config = dict(
    model='image classifier',
    dataset='capsule endoscopy frames (Kvasir-Capsule)',
    train_examples=42238,
    image_size=48,
    crop_scale_min=0.5,
    horizontal_flip=True,
    rotation_deg=10,
    cutout=0.25,
    targets=['finding'],
    num_classes=11,
    arch='swin',
    norm='rmsnorm',
    norm_position='pre',
    activation='quick_gelu',
    mlp_ratio=4,
    head_dim=64,
    fused_qkv=False,
    bias='all',
    qk_norm=True,
    parallel_block=False,
    inner_norm=False,
    patch_size=[2, 2],
    depths=[2, 2, 4, 2],
    widths=[64, 128, 256, 512],
    mixing='cutmix',
    label_smoothing=0.2,
    loss='cross_entropy',
    init='trunc_normal_002',
    residual_init='none',
    optimizer='soap',
    beta2=0.95,
    lr=0.00089,
    beta1=0.9,
    shampoo_beta=0.95,
    eps=1e-08,
    precondition_frequency=25,
    max_precond_dim=1024,
    one_sided=False,
    adamw_lr_other_params=0.00089,
    grad_clip=1.0,
    cautious_weight_decay=True,
    sam_rho=0.1,
    steps=4400,
    batch_size=64,
    epochs=6.7,
    lr_schedule='cosine',
    final_lr_fraction=0.1,
    warmup_steps=80,
    weight_decay=0.4,
    adamw_weight_decay_other_params=0.05,
)
Rows from block 6 of a small image classifier, named by matrix and row number. Rows with one number belong to one neuron. Each number is 500 + 40 x the weight over its row's rms, rounded and kept within 0 to 999. All counts start at 0. Numbers have three digits each.
After each neuron's rows are labels from the 100 images, of 14976, where the neuron reaches its highest value: "responds to" is what is common among them. Only what is clearly more common there than usual is listed. The data: capsule endoscopy frames (Kvasir-Capsule).
# fc1: MLP up (model.blocks.6.mlp.fc1.weight, 1024x256), inputs 0-127
# fc2: MLP down (model.blocks.6.mlp.fc2.weight, 256x1024, transposed), outputs 0-127

fc1.705:495536548510489511445489554472526513502572506437500530564510538462455403527505498492490513581541489434508524509405536483455559537552463521508538459604481563452529493550537456502521556469518497504568472537520561528497516474557509497512466465481519539560468497526488528469522504416512489500487521469530498449435534511548508475524537496493516508481515571465476500488429528507488421458506
fc2.705:517479464463512448496484508445427522484435496511508476496529511509566474470480540479472510385504501478560456571475495480520603585465505472457483550559467486509526516463598458563453540519451546503508513572423460509431431458434493528499419526496475513531514524549490469441502486447500492570521535495516536533444512473542514510455512451427492532531514580486493550516540499475501569537496
responds to: finding: pylorus

fc1.331:508518550533578449462459473484466537492558581442533517430489437475430491484471531535458421463549518456484549455489526484485450544615384508502506539476485518455506514468565518532433553498564556398472530465528472517531486469455537504448524479510518577477474532531563466551461472505464582477414497525561522432507425493525474478505513466537510513500557514501533511552547476469473570464519
fc2.331:526520534509462548562497451518513510550515507541580466436408492541455471497474488522476550454569486503484479535454394589475460549490496545521482486459534527589471525547535508466472486468465455491455542557516532537487460497510527505485545521545529575494512511439488510489518476518480533542483483449526557562497527485533514441477476372426481487504544505478496469523517543458570459451442
responds to: finding: angiectasia

fc1.252:563531485514588520485472496415492544499492514508502536515541561438563495536502433575450480518496446489433473454553501453470516517458439478561553497489468485477455433443487463459533512494533549485527531474534503459544470506453542489545491565478460508484494503598528575497470510526561468543593567479416511539437474469464521481520504485556523432533482510528539487494537502444396519489531
fc2.252:540467517454442440529482520472497514474496440508439448486488490497487484480460614557504476506452553534552493507524491463524489530485534429507466391548551549479457528477564490461438556460499525494491439461548481472519541465493466502485489525573530477549474399464526457467481534596501474536525461519469424478468453516490476528497489545499484474488480552399494519496466538491603534464479
responds to: finding: pylorus

fc1.725:560453444546490466508526470520535464476522467491508482443541482530458489519470517523548594539476467463509527499535488527556497570500450506493514461492580425548530456515466481499464498515467415535483509484518447515471492502485483595513506461528507539521490642423534500464420529446516483495486523598446472515502517524545452476462464512479486505480541511525458490529446572528508515476558
fc2.725:510497501502582525498511481518474543478507530546474482585508514510460471515440438494528468534549454573483564451518535461477411497544436450467489523440504499440506497534512482546502500451466509502557541540499542546527567504527482419478444541462526508518451449431427452477535554557426543535565475455495538565539440472496575492535499540448406504595577476514507485466501476476485502575468
responds to: finding: angiectasia

fc1.361:412509445526508480468439450563562456462576531522519449554540544476544492529504478506484489470442526502494528569564522469504537557533451495533504475512491543497458522421489554441454543550485511470468458463508458548396469471485479500475431385527502465524495509451484512473461424472551502521480541560487453474428443484511412536525493439524423511519536498448517486477522448590468610470476
fc2.361:515524500507487514540533482547477533567460537468470523448415459511531537508486518533524445494549497484473556522400566481509520454453499566438454590572499476480443459427472542490510467469388514457473516509426508491492438460492494561447450452562526599518488527448494439526467484533495439548485413476427499527491500425521404514510510526474434444437482536552540514481473535511450400518512
responds to: finding: ileocecal valve

fc1.15:406494495535466490505528494463469486559488552483399462418493510574529491518492451552499506484595460518504427470498488502543431488405483497524474515531525603433491547476583539498434514538566483557503494484446467605558476432515422573471591429485539533475497513495409468534448513582465550471437450501460519572546472496510547496492509460465525506575525472501514500576495491485511501455512
fc2.15:542452587492510462457505519564543422513552433449549566554504477510533518533531503545425514517542521410430492504505497461524430527477508544508495538478510503551475419523507514613477505579488495530454526477568538512486459465502500470479463522530508468522521493498580546585440506514513458503475593507487532467521503422500489515481417494558472461493507527505558489591526527553483469454528
responds to: finding: ulcer

fc1.25:521522507488479564529483557531533463543462472520518463450487456494476487551509495526558501443458475406487546463497505492542488589573446481503496461583513513470518463492554505524512482582518463455453426564555485566526524442470558490479556495500542461582579433531522517517502462410512485561526447497454492503507529485509424514525452462542484522472504495552537497520517523455457569474457
fc2.25:442451451474468489552552531406515584499558507463492513545556517549511473495505466457516512505537488510478499574453475504513551484445485522552583499525473498464564576525487489500527495574449577449553508534493532412521502562484537504470439504518522478518438486475495531571495598562534478492501425454495498422468506478467503480478577503458492530550508519507520495542536448512519553488550
responds to: finding: ulcer

fc1.490:509407397469480495467541532465432459472505493532456498536435469479522504413533486488474454504534508496473484449497506531481509500510490520461499502449445452530312544398474478516449587531585500555494493490477485514518514500459482463443515528490458465514516491497440482503530496468482505502450498477504468485529449486497447518519528451478505521509511536451511456471480538489516507464539
fc2.490:536468473596475491498499507554409539458544525461536458458509572458551558522486424436514458496525493494509530434476479470485566524509559425525509516495512527489502485492496513510554504495448510475462532602515516489513601464457470489531519542484489539501489506544546503477475553545418539493539548546490502470456627551437451472526519479579542480441519508454545544543544528506485537496504
responds to: finding: lymphangiectasia

fc1.745:466462532455493534562510475453528478472522546550507436549509533568536526515456477429508491496507535440485518527485511506491462516509447533535508547476498472515499485468514550471466550547446571543432559480432572459534549396541537489485493551523468546481529465532455488498526510533445567481541557501514497445488524528491486495466487521450465520613459508509431467532554499535605482535493
fc2.745:532500509518509517512477488490485486580548543510558503577476512487546532458468475571491519507516462511513431501505454453530561512471495484553504517489552464494478442491530493569558483561453442449478562448512462503494477449352499552554542415532528493478500552513473465456487529489485510529451585552535537500516539463474466538445434424476430469484507456468414530572509572487416464576493
responds to: finding: ulcer

fc1.262:537481495465501574465462506469544407544598575469473496473441451528510538511459459472457553498507400498490494498540463447424512516501464541470523512487487500498523486487496515486506524463523528464513541494463464507526477438486521483462501507521459475402540468452446467546569551540476518535520490604509495513494470505516473432456493490497535491477491530515526502549587557468503559508508
fc2.262:556494528528482462499481488465473452526507493512466532484538582527499443521486547526472505489467454511482527514522444464558492509476532504518496489550526467456498535486450508500392522463461497538476411476419477507512446479545539510460490476530515538491532471500472535525500572438434503470452547454465560518563506524553517480492522441438539527541503494397582487525504532509425484441550
responds to: finding: ulcer

fc1.202:531497454492490573495525568553554521494493491512461455478486580489434519449503512529446375504491452554516502510518549461501549457516467470518526462449530407504354517479523481521470525489476543584469488481532529558498443467535492460469490500548474491467483430497549545439519560550511493470532519495523466473558516452535518560578485543517486520550545473523486514523524589526449439481519
fc2.202:457538545485549496507514493498451392436432512502551475459512535525544533546430485583498536473534525471494470557557426547460478467497461493432429564458523469534499565475407529517496464523441474484558436482476464465469472534518522550449434489458558500517565558555507493530485443503455490484519501509478451482512527509476481533525477599464522479496506596537544463488521519484546472558506
responds to: finding: pylorus

fc1.683:542562496468476531575549530471462486491543481499442468443511500493456516538465571511493457470454472527548555466491521478479476576457480526555529490527518485485502448472476477589526518516489484493480450504550518610476485473498556468437545439473540496445377547549515494560561488473550476548494507465510566449474603447523506463537496441519528484468455481496438495507601546465536566523456
fc2.683:530515537465471481493468483469546569490496442410434465515428514557491556441503503552498526492515501497524481539458467461494550525494478424486504551436541464486498487553509527522492423487542505448526517465468558492499429517476492568522505492522577588463522501551472467383539532538530467574529502544495464497432506490469516507546530545540515491486480527556508494558530483515482559491569
responds to: finding: reduced mucosal view

fc1.80:536505505512464530540475539567472481488452521540502550498511527563449547543543532550522519488479514492517470528492554577429473563555492508505521459673529469490530549521529508423490490514485534498535506506536495515529495545526529470516470571464463554532434470504494509504465582528525548558498467504512515599477466484504477483462532544431519464527468484475543548523379438594509504434498
fc2.80:410557472404460521530523536518551480481493506502467497619498525441505520472491494499535499562483548461394528472489491610522432533435440540436550490453460480544531520525482540502571505586458512454554484495484397446526502465546426451496520491493483502576467467536498493501500427558496528498455534509563504493466489532462494514440438524575507474514528437524495562517447539550560450567528
responds to: finding: angiectasia

fc1.669:491468557535533564523467488509489525537476542521428522525435564478533520496429563535541525502556582484469524476516498475507536514449558486565494457512446570518616513509501560531465484458486492534501508511493564506444453457535499460454514498524457549477509489567466507477496470474542587553553466458485477501481448517467497577427438480503498513446483562459485500540484548460465488526502
fc2.669:489514445510513476433513556495529527526543513485423455469474484533551519534485523536499479550511424493550531532536493513455521469511506517466510471551493503500493505613586482496472539493509494501491515526557559557523593589568507465508480467473511514485504469498505488494502533550514397470487421442503473495466486518580543505422563518544488522517401482513519521474587434523502480489487
responds to: finding: foreign body

fc1.304:462453540528482498520551510498537515560485484483568483516453488557458569514516464477460471502473485475539562472474477576566496472552495459530532458474592452490513485544487470466433452476502568453483481509562474552394510556532475514504477516595460558463488538514494538493447463520514479496459488485517449499563532491492454516431493513382522537417404537496513413493479560470477552497493
fc2.304:500495510513498554494475563433490469503532502475430491472544511486492550538553490466474460478584569513501483398536552502499568464465452469405501499524441468476497477493490538531533424542522485511504525591512570481459546548480432517473521530437420470519527543442472456465489566457481505518466435470489568512507426483544524528498448465506575486477544518503549571543558479557482409462463
responds to: finding: reduced mucosal view

fc1.350:443491503525475431519477523483480491525522574454560481442523456483574608496501534472484507464571562501525443448473515518454508512498487526436495429468510447441486493520391499560533447487577499548523561482494477549614480510502551533446470600476528484552466524424497536420444465511522499522471463463540455519459548523519509531461513531489467488484541554499436485535446480521510568519476
fc2.350:517513487473459546580455501461508487452513459570496539496518562505491502431497522453499479518541500454571516475462525493474496518570461435475600492448488488509549418529541422519551508481515535478462486438512516501520599458534472470468542455502485486570484531545525495501476507522422501545466499547494472504499574516606378506519503506438513434530481453483526527473530519455434472499453
responds to: finding: ulcer

fc1.605:461569457486507487530475453485488563433453443501428478487506541510600513426510490505430519530540539484459568474519479500505520553495508467483508572504446511497462532336555483511479517474536509549506484546483513568502481503507475517532551478470529499477464551519473524535493485509492550497438555555526489477492442504541476581501512441562538491491495552503472473476465486543537484496459
fc2.605:488478496479504440530477459494505546505518518488594522489497455474494497484471529506403482515482438435536439457580528462507428460526527514486451488514515466377463558434490451477502518530557433541471464504563563536526463536416510557548479515559467478509489475554494541437462537473511487511536503516438536489462532468515416593458556511569510533497467564485569423477552436514519531473514
responds to: finding: lymphangiectasia

fc1.499:475475568564475462509527527483522560521516475548480484484477596509481478433479569571429565557541524439500529501498525514532489506503506523463529447518486601436538489474535506493542474533534444544508404503477473557524563499482483508490536598509535568488431528515446496466493497479516502533588452396484441492465467519465503454506494456513441431539531479537558482492483460457487519525533
fc2.499:487565478479532536512463575484551544502443488492501490521516488517539504493541606469477483505501464471503514477454515518508518522492447513501567488508520525549387533456492571432463481548483497509489434511491595380536504515470512475494552492507469503527468532455553500571553475455467498446428520507541461489509479518488551532444544467544532533509451533475469473525526523551475502512409
responds to: finding: lymphangiectasia; finding: foreign body

fc1.70:485470572506449536466517504512552489540519472548512479466480534601443549559400501477508521535476517518464461526535435417473464455512411508493588527524503525509467468531518484505509420495525491518503576563546512469472474497441483528585449489492471535516586401487496571511482491511454406490496489550510508524400502553432486515543549483510508492546467454576481484446531428442500512560499
fc2.70:552548495489530440555456506506503510453419426530485537502460495450437540517474513524449532529496489545445477581440472523469484617525482549510535499479467451484539466515446465448423491467468491557418467490416421510502527508519500542484513500536510470509521555540543467505547495575528519433470518589492483566491517498521485464521497418530479498583502565513490594492548571489536470461531
responds to: finding: pylorus; finding: ulcer

fc1.569:458506542534575436561571474517481487504514532483464494496458508493468545450508556522461483490534530490544524489474502509461544544483506422524508534524414459542401455468536542528427445489513554484626541528481517481558530487495501477496531512469479509523506494519513486496483560465565550493513474536483456498450572532532484496524527551496523433472526550504472469498485575462442459442514
fc2.569:533497501492546515480468579477475482582484483476551493450540567482469575498502526498547511503489595460562511570507464516479489503492516495520426515548481481505464472516437573499497468481459508484553574539557526495414462518517548480510502464480507504457461502505492414492469534503424560496491457533544541495488502531497454496546540467503561502512475514522559488500529521489532499571478
responds to: finding: angiectasia

fc1.98:524443493511478484516504487486586518546543497502498569434489550524489512551458518528434496567548546547525535483443507454486488502488505437497447526510424524487480469578438454507467490442509529475470502514403454478452430480575507504552499633517529526561478469526478518503519511531546378562537505511520436508429451498488512559511521510479493542519486490482556514417479494499479528507586
fc2.98:472465505422491445463508543544474539509502467544440491524533485488524417537533437527543509497476466448485517573507494509539490505468541467506469515567466564542529519455530552560509580444529498495397440486552470482441498499489538521522428510508448484559516471512531528479437549547469540492490478454440559474477494479535471440516441497529453400507475524477471407556546504522482503448532
responds to: finding: angiectasia

fc1.597:515451521451485585471512508420559533544550550604455517505504545487554446485518484481560463398588423497527441475537472465414496449507511456506460539500482471499424364497535471502480418492492480525494570515438473508527504502430573486541569510486523453488520569423473422483567503498533550487398549496532550468442553431453503534522501458524490465449490485474469518539530512560518510508494
fc2.597:557483489490484418477367481466479452419509487577520483495548483473472518510486491482471427532520561408558514414510464482535587531505504502499490482501586547498506594500448465533462458515523465534490517498547421504576512480482522511489430509493473482477476432554457567490485520453551529521507515450489494465519499473483518445507521453499511535493471477486466473404505471470424441515535
responds to: finding: foreign body

fc1.211:488554538586477532497509487541507524501439526549489452443431518508470596462492496496533493493476542474420560518472508497483546469473525483492524499496589470415456441500472543504507376504473500569475491484505529565533498523509527519519517520457458568449513437473502479545529567430541576563552549518445444456500566470479517472573498446525498511460473513525462536448499454497569522530502
fc2.211:556447543497553503577483525465503543520507484501414527497510447569527487569528528494519508496482504551517471493501524474431505500521443489473510471433498499473464550486513490580544475575480474565528513409464478474614548531538547508513493507440435471496519557500533561540536464483408428522504446466558573585486544537472523525484489448599540498480481544463447505478491552475499470487523
responds to: finding: reduced mucosal view

fc1.86:471446522478536510414443567462471473510532534458518515526474464480473510483529579565527493580490541447489532484578479479437455474539499497485515487543455567453506412441478522458416475508470505557525504532456488516462517519445529510605534547519507554501508528529436424472502496551498549475511528501544439461507518516485473547487551443521457536440528564466507483500496459504482507444508
fc2.86:545469512476487493497551536487475482535482556464498438430443505560495523489443464544444550519509518474531497518486503499583562544529454538466564436488482541402495519476530541448535471527447473488471544589537515461556461527509501462480519510487472557512465490489506518534492565378482484520460547497500454415473501530520554521505533568566503575556510449549520511499480578446506550462460
responds to: finding: foreign body

fc1.576:510467466444528508474507466521534559496489458532531506479459423496507463458496507477501514476556516511479529551514473498494541486551456525473589506556527513464480562502558575471490490520484474486490496582496456522498483472482500467494580537589531493395422513491538527490525520450476482488514481497484552444415442431452507485556540454531526507500477490587490474493468520443485484422465
fc2.576:546511471513486506445613538487468482506481467522476472480493523520523484489515525422418571574544530589455463559546475460511513526568508430557511519529474462485534515479497458473517511500496472459470452538523479567509501556535503536486492524455417453537435459519534466481499475411466486461493523534574420549558404479508494506512498457541466565489475511525454530456508557511465499501531
responds to: finding: angiectasia

fc1.510:462570537473568402539498461490517441556531480529557557503458396511523572547436549492517465518495492478568535529504454507561500599469469481566519516545456565451522479403477567496494432538505514498458536496498444478569468503541545566480558482446480521450533516510523567500495537464550576470498496594525521525459474438442509468555496500520509536495518507552488530499472495482559630482398
fc2.510:485479511476473502519522483530516505471527419457521433527474555468624466474475466504500510482478545488451515546506524479496507443501509602481493448621495513421536506513441421523512589477486551446565543465504468477505462512448423511494519484545503510512472464500417451507455516503535502523452426461450461512456455532487502552509473416454552443521474506544473490481538529466479474540527
responds to: finding: ulcer

fc1.762:513494495480488485486542523486500471495565532541552504498518507431499503457491458564518481516567486505509505548486591500534524511535531517479523453539482609509503500534482580401549488549508478508534557479469530484516508514499532581495558550587505467485498539516500566503440499497475517520566403464542554442503524500455455577476489565558529587551469462518482595530613461513532588427517
fc2.762:478502537531474438524495541459518481512493553563385492498526493463498504453567509519471446463513514432532496478518463476507554529540397514448542546557494521406486515525509525518491454473500515437467513613511494512522502535501465549496505536542518533436511475479524475513496587464542481531502452482420473567568503565460386443560479481544514465534477560538562514605516519524533513538518
responds to: finding: foreign body

fc1.449:520596470544522472469550553513536531430445468470502503441511508515467507517490487559562502449539549491470514450550532532504529588465501475502553449565476481474507486514546492525550483422528484472464501525545470522526453528444498539540547515511405555447447499506504547506506573436477489525497535486517521474551550522510401603526505454546486502505499572527545485557507469498525480505482
fc2.449:448376566495508540480444468518535514494552497534517433504551492531504454545495527535535498446507541511582530545459515548568486474485511470467467542507487423490488519479424544526494486498538535447554497477538532425521487472554556554506466507441541550487504483467465492530493475555576522602519508522553461558468460465482511516515506510471546505475548484530444502485534558558432468510482
responds to: finding: ulcer

fc1.305:470496429463587484527507557465586545549457502459448529488502497495460549388557526452462506471502533462500450489502466484580483497547558514523554491495483505430556547511518508482484435536488493502543477496485520447459485466529512541484507557472555526527461532554552514516492586426469527453504446498470462526576551475511565435501557502489454434545501528485470428505478521494540523588454
fc2.305:481505469465439517514466374533540532523510501520496426586486547499498483572628526501554519495466452487523450538504501490446515500548444512506501526506457498511489464436485465515584491615472520535521450481511404458462561504554489497494539496549472537537493547447458447491475483448556511471482551502473528452475509459427544561524565476527491495535525526437505508437508482520514516531477
responds to: finding: reduced mucosal view; finding: ileocecal valve

fc1.435:522483514427552506521551561420570453490418527498454521538562398460520497526523441483541468502528561508543417493521520536611569561515495479526484477509505466555506574531462583502505461442519501496554486468525539530432467559558522517527427452495510515430454569524463451539430537494508539526486450470510533468536479464477445532500527525559480466445504478563458439529473504547508549521490
fc2.435:530544461552573511521512460468537535458507432506488441574500501440556438472524530508563495435485413501474608500547543534531512466551559509550413497536436487511512492517494540505490462499467515448519433507487491512454485499517500446524512505531536510509529475568548485526444476521517555510526485486479469531496515548565454493513501445523464524550469488516527526504558435428471496556456
responds to: finding: lymphangiectasia

fc1.626:555469513506475542538517592529495508456530494489581463493542533515557449518445507473525460426495504541537476461464453434480521504492553480534596406465496466538489441491491488521519501499509468559522508514592469614483461488393523525469427534516494511529492495532569494484616443478542495527444506474437513474519468516487532526431477435505520520503508498571456495576547482508439521463508
fc2.626:485480524458502459503528489498518455438519480508514479492578490504504457561440457484459469415560562539576537581516508583494499548492427476410449580535532442486492479440531500506502463491535521467536495535475474512501523518562518494524559499487485507527514521513487522430473583516496542537512476579572461493453508481505471450537498466474498550476488451430474451450536506533439535548497
responds to: finding: foreign body; finding: reduced mucosal view

fc1.391:422543492464499526417545502486517447437530563582516484550468544520470530505457507398493535483459455404527515528519506534542444537491494523442548510591477507465437536492518544544546463461513442523495522466490431516469476525518541456461444466553510460540473509499434506547518509533484451490467515516569465497495537482563554544519454558587469458505522417511474485525501475516514538501536
fc2.391:491541495541493476499532506562559464512546523441566504444553392502516472438441517588487516505507445575405498511483531503510505505514483501527517524496524534566572549396491542502507537498496455520468476461472475481467466418492473569474504514506498475555516432505494465460485450431521538497560477507484544439462449566481418461493442477462421497507535457537444491467464570490532487537519
responds to: finding: pylorus; finding: ileocecal valve

fc1.52:482461516557453479476530572488550537468430558510480492474460503437522507453495517482472430385526479480496577491469469484546519492501486484496436529507420470527358498466503497418521511483517584552501528486501453469460508524443543519482512518510528467455468498505576566467466525480554464483559495493451521547495564541505516560449487501487452526560460547495521489523441520474497518529525
fc2.52:530587455594453508510510518464460498478504421443541526493470543443492549438538481445544543457566545510433495526502496513480511487419504555525487533545503550481489480511486485429534527495476496514535430463482515480563457515497522443495540509538519547513517580481514508551566489506507529441534453444526492515436476460407560478530532491475499475612513459529549495471472496523518565449566
responds to: finding: foreign body; finding: lymphangiectasia

fc1.278:474530506432472468509541498471529476529547521481448487449580482482497554548538435466435540475427491519437478504533491523528563581500540529523511466495488576495488495519550506471498514515522495459408456472462506483485532428465515385508444580609495536513436513522485551487464521485501470491435422592526616540497475478499534460474443476525526549543501530520488562538501496525432457513449
fc2.278:496511590529514572487444473452528510480554508491558527517559485505508489514506573425493470553542537491407489532527529404514574467450485459475460529485525456548534485483414590498568545540477514484546480500472506501556464470501518478491533450494436531545534533428472480529478465515462479507541540488451443477489480467538470553479491520544489474555500463497515480431525490471496524406523
responds to: finding: ulcer; finding: reduced mucosal view

fc1.282:478470434532513512418517471510505491522523528565425532519567482439495560468479560524470555486512542529522516488518493496496467478519436508577471563500505475514492550495549447515479512488543461519518519520537480484537472495530521430525514487453493501514504497458487493504449505549416444533421489522561463480489532466491512498585514544553491508504508524456470541444511524456430450535503
fc2.282:485603511525492463523544577503379515438521480513565481460509450512555499543502508510471471530533560447494490459539442557458523543556514525507535513426502457487568510500503508508559516496451509543466501492505482490560474509494514494563631481542434496524526494561476533467560516527515468472498493541565465486468472493526439536498487562522496516502594534517445472492479457418485528597537
responds to: finding: pylorus

fc1.64:435467582461493485505512517429553494561510507464432517439529529492413537443459511529439496465522545463470492511512575436556580591441435502453517511529548466497604537558505497502524490471516522574504507477480503559447514584579514485427458450488464550501503539492548521470484518504584513553512514485504575483532519519450511489482515477423488501488477511561538514473527510457509457504505
fc2.64:494509471486493513482472525517514431493470462548524438537581505478453469530482508472478504509541522465495558524489537509561525611484478482477503514399494543415546486492498426493493599519550468435484493516503461476467514541587527496511463566486571486488478463450518469547587476539496446464501429463520464487490532536514490529535478503473514561555471487450491489516435472588554434505476
responds to: finding: angiectasia

fc1.244:484513534473467474441490444510560460460509508481581501446466506562515501476432479534454466488508474546475548414500472522494478546544456500489503479579481435499521575518528498472547412477507523553476537474483437529528515409502521491539452528555490547480519543543490603465490486623512443484522497603519490534508540566472508495537499533572538503489513527500555495481485457551483526457503
fc2.244:546501485493570453491422513542523510524486501500515498537499472540498460530530526501454498469483482482484494535500528520603515478474467409418499507482456529459445498473456492494493537545508490567553527444487555516449472473483460606507501496501504534484591512530506496603477515437478632524497521466472501521531519417469530482492472475455503468583501559528523502410461488452476448450583
responds to: finding: ulcer

fc1.665:487527477494507530548514513503534460476552502545452505486538624492458503595515544526460460479502510553563513476556446501459457579473505506461450490538496550441485575490515497534593538494558437570485591500531484438470508479537461540439544454533506508486526520436411510488518492468520540535402522501464498477471584431485501496491497498563424540471513524503449508490476474514522474490438
fc2.665:450557520517478458450490507466559412499485581566525529433556512472482482474517483491482578539446551557566517549549495526509467526508461480467536552463458475545465570471471529522503511465515455491587552490476491498552471509502512502579528420478459499510581536497560534472561497515472371495549505547531508448532414526509512569497519575517531477503501537423527545445530549462476491513462
responds to: finding: pylorus

fc1.386:541542512439487524519489492427524547523524477609472486477516518509528474541486469565525474507488472485483512541586451472476481508483523518534449524531525532474572499554492521478521519462505561590551494495518489628494469526504457459497504436575510522481406484475491528521463446482511522504423473551475482460520494492438464484514413527524485486492542556494478535494476491506475495488535
fc2.386:509455537467484515532553538454510559483507535489476493481412531464451491482537508499456525514528523488555565499509464413473509474391514487567522438477560524468457470521492546524486491463519469596447556523538490497520512463504524453461480513489512528557440566526504499456589492466453549511499457507455500502492567525491532501572528601446468530408461418534455412486530524493495485491522
responds to: finding: ileocecal valve

fc1.450:481516525438523512532504474417476467541551464475447521459513518516407451418492440499411541418439502431503437515440461518499505427517438394520505549548493548505494526519499487455495460471506490543511511531557513566473574507429481518489542471486489489495447482455492566482473542496467445493461503488465479502490552421497490465534530530539490479425557472440483518512498524532496489467481
fc2.450:440489526555519420482501449511521517521571527450526512468482460498466617493521532504492520538508494543510547548544447371502504520478449507503500455556516473565518520525482486523477495444526471416515475441475509492514449456535483491466536417529522520496497502467500538549506465588542502477564449492442437548473464588429539514380502438471494503466526444543486454540456575487508459542493
responds to: finding: reduced mucosal view

fc1.338:444509430429542499511512515513512516398501458560406550455485563488468515581576584464455471475511428502454558489545436528489515544483510542497469463517508598422517531498538550540489489510509445616492531511474506510525475453560516533458520499477485449550504502610506462509497494497520457516486473536533463451499560462511496514542475497544499546493467543491540432496505510540480461585476
fc2.338:548459550578542478534472446467556503480536490549497519492529515509469506461522486535469505453587483515501456476488531460424437588485459478490484512503497483537440492476593482503543484467572496518504492417452550490498452471509439584466482512556552501511497520492525458415525550482420496511518534545532542440476521489427464563493538492475554521550517389512523480479498496497496512485433
responds to: finding: pylorus

fc1.472:500502473467522500521520510471468521479504475601473517466499570542447481519454553429501483524524560453437496542476485477518474485445473569480509461493502567547539467545594437433465500465556459454529528511534415473536498471568495463563520519533498564514439495495496477543484564524581475467531586496483504484492556433501471542498497467495543492477551463510504380493482494405527409449516
fc2.472:508531444519508506469534465446520479503475455527478406387464472501453567518526503548508531502468477575589570498492474497635470535423481477514485532527518521501449491414494557501522477529467458492495568539513550474489471544509493569471458454442525547519533386449554520514526522487500515498499564545518496555492516478498554405520533538500544514487569507531489570573508472526523574511528
responds to: finding: reduced mucosal view

fc1.567:532456520480488566466509465443440452485517490514509492471431484505403491452521433566555528516473474494523477507457492485508489492535556468467490496516527451532496510517510529551510507457457514439533557488491468504433539498546451545454471480532478534466449402504520512431543518487478514470556502523443475569446558440459468495529432499601481535490443485552512495496454443494528465499521
fc2.567:464517471525532470495528470506467534558520464520402517534506484518517507500462553457518422487453527505445516523520508537483462491421475477506463481478526608486518552547477483436538482408527536503497508448482432491543524554434570498553496536569516516440519524448595486525468504474526547501426388504538489510531508510529474493541499507442531428530562507470540579486529514559515508517422
responds to: finding: reduced mucosal view

fc1.388:451530503515512516507452489468523509530507531481582509445507476519533532499522522529518452548538460504526513499468519498464527460477594438556579562625467457444483509498365515543526515464499558523468496492467506479511502520466507551513458526578476478561463494467512512509481571430525508478529491516431524545482410484474569408456436440440526476441459507543499505474501522392508518563478
fc2.388:444511533517544505518494498451470497534449471499504537593454499425489526487448530494464506556427453524423412447481515494472509556511442450528565503506533518449522524466480503484559506495448484447514483507495485516472425552581417416452494483496517430573514402483514480471522519532466537448538497517450549472485515486442536500526513547528482542447521509567483476497444501500498435490501
responds to: finding: ulcer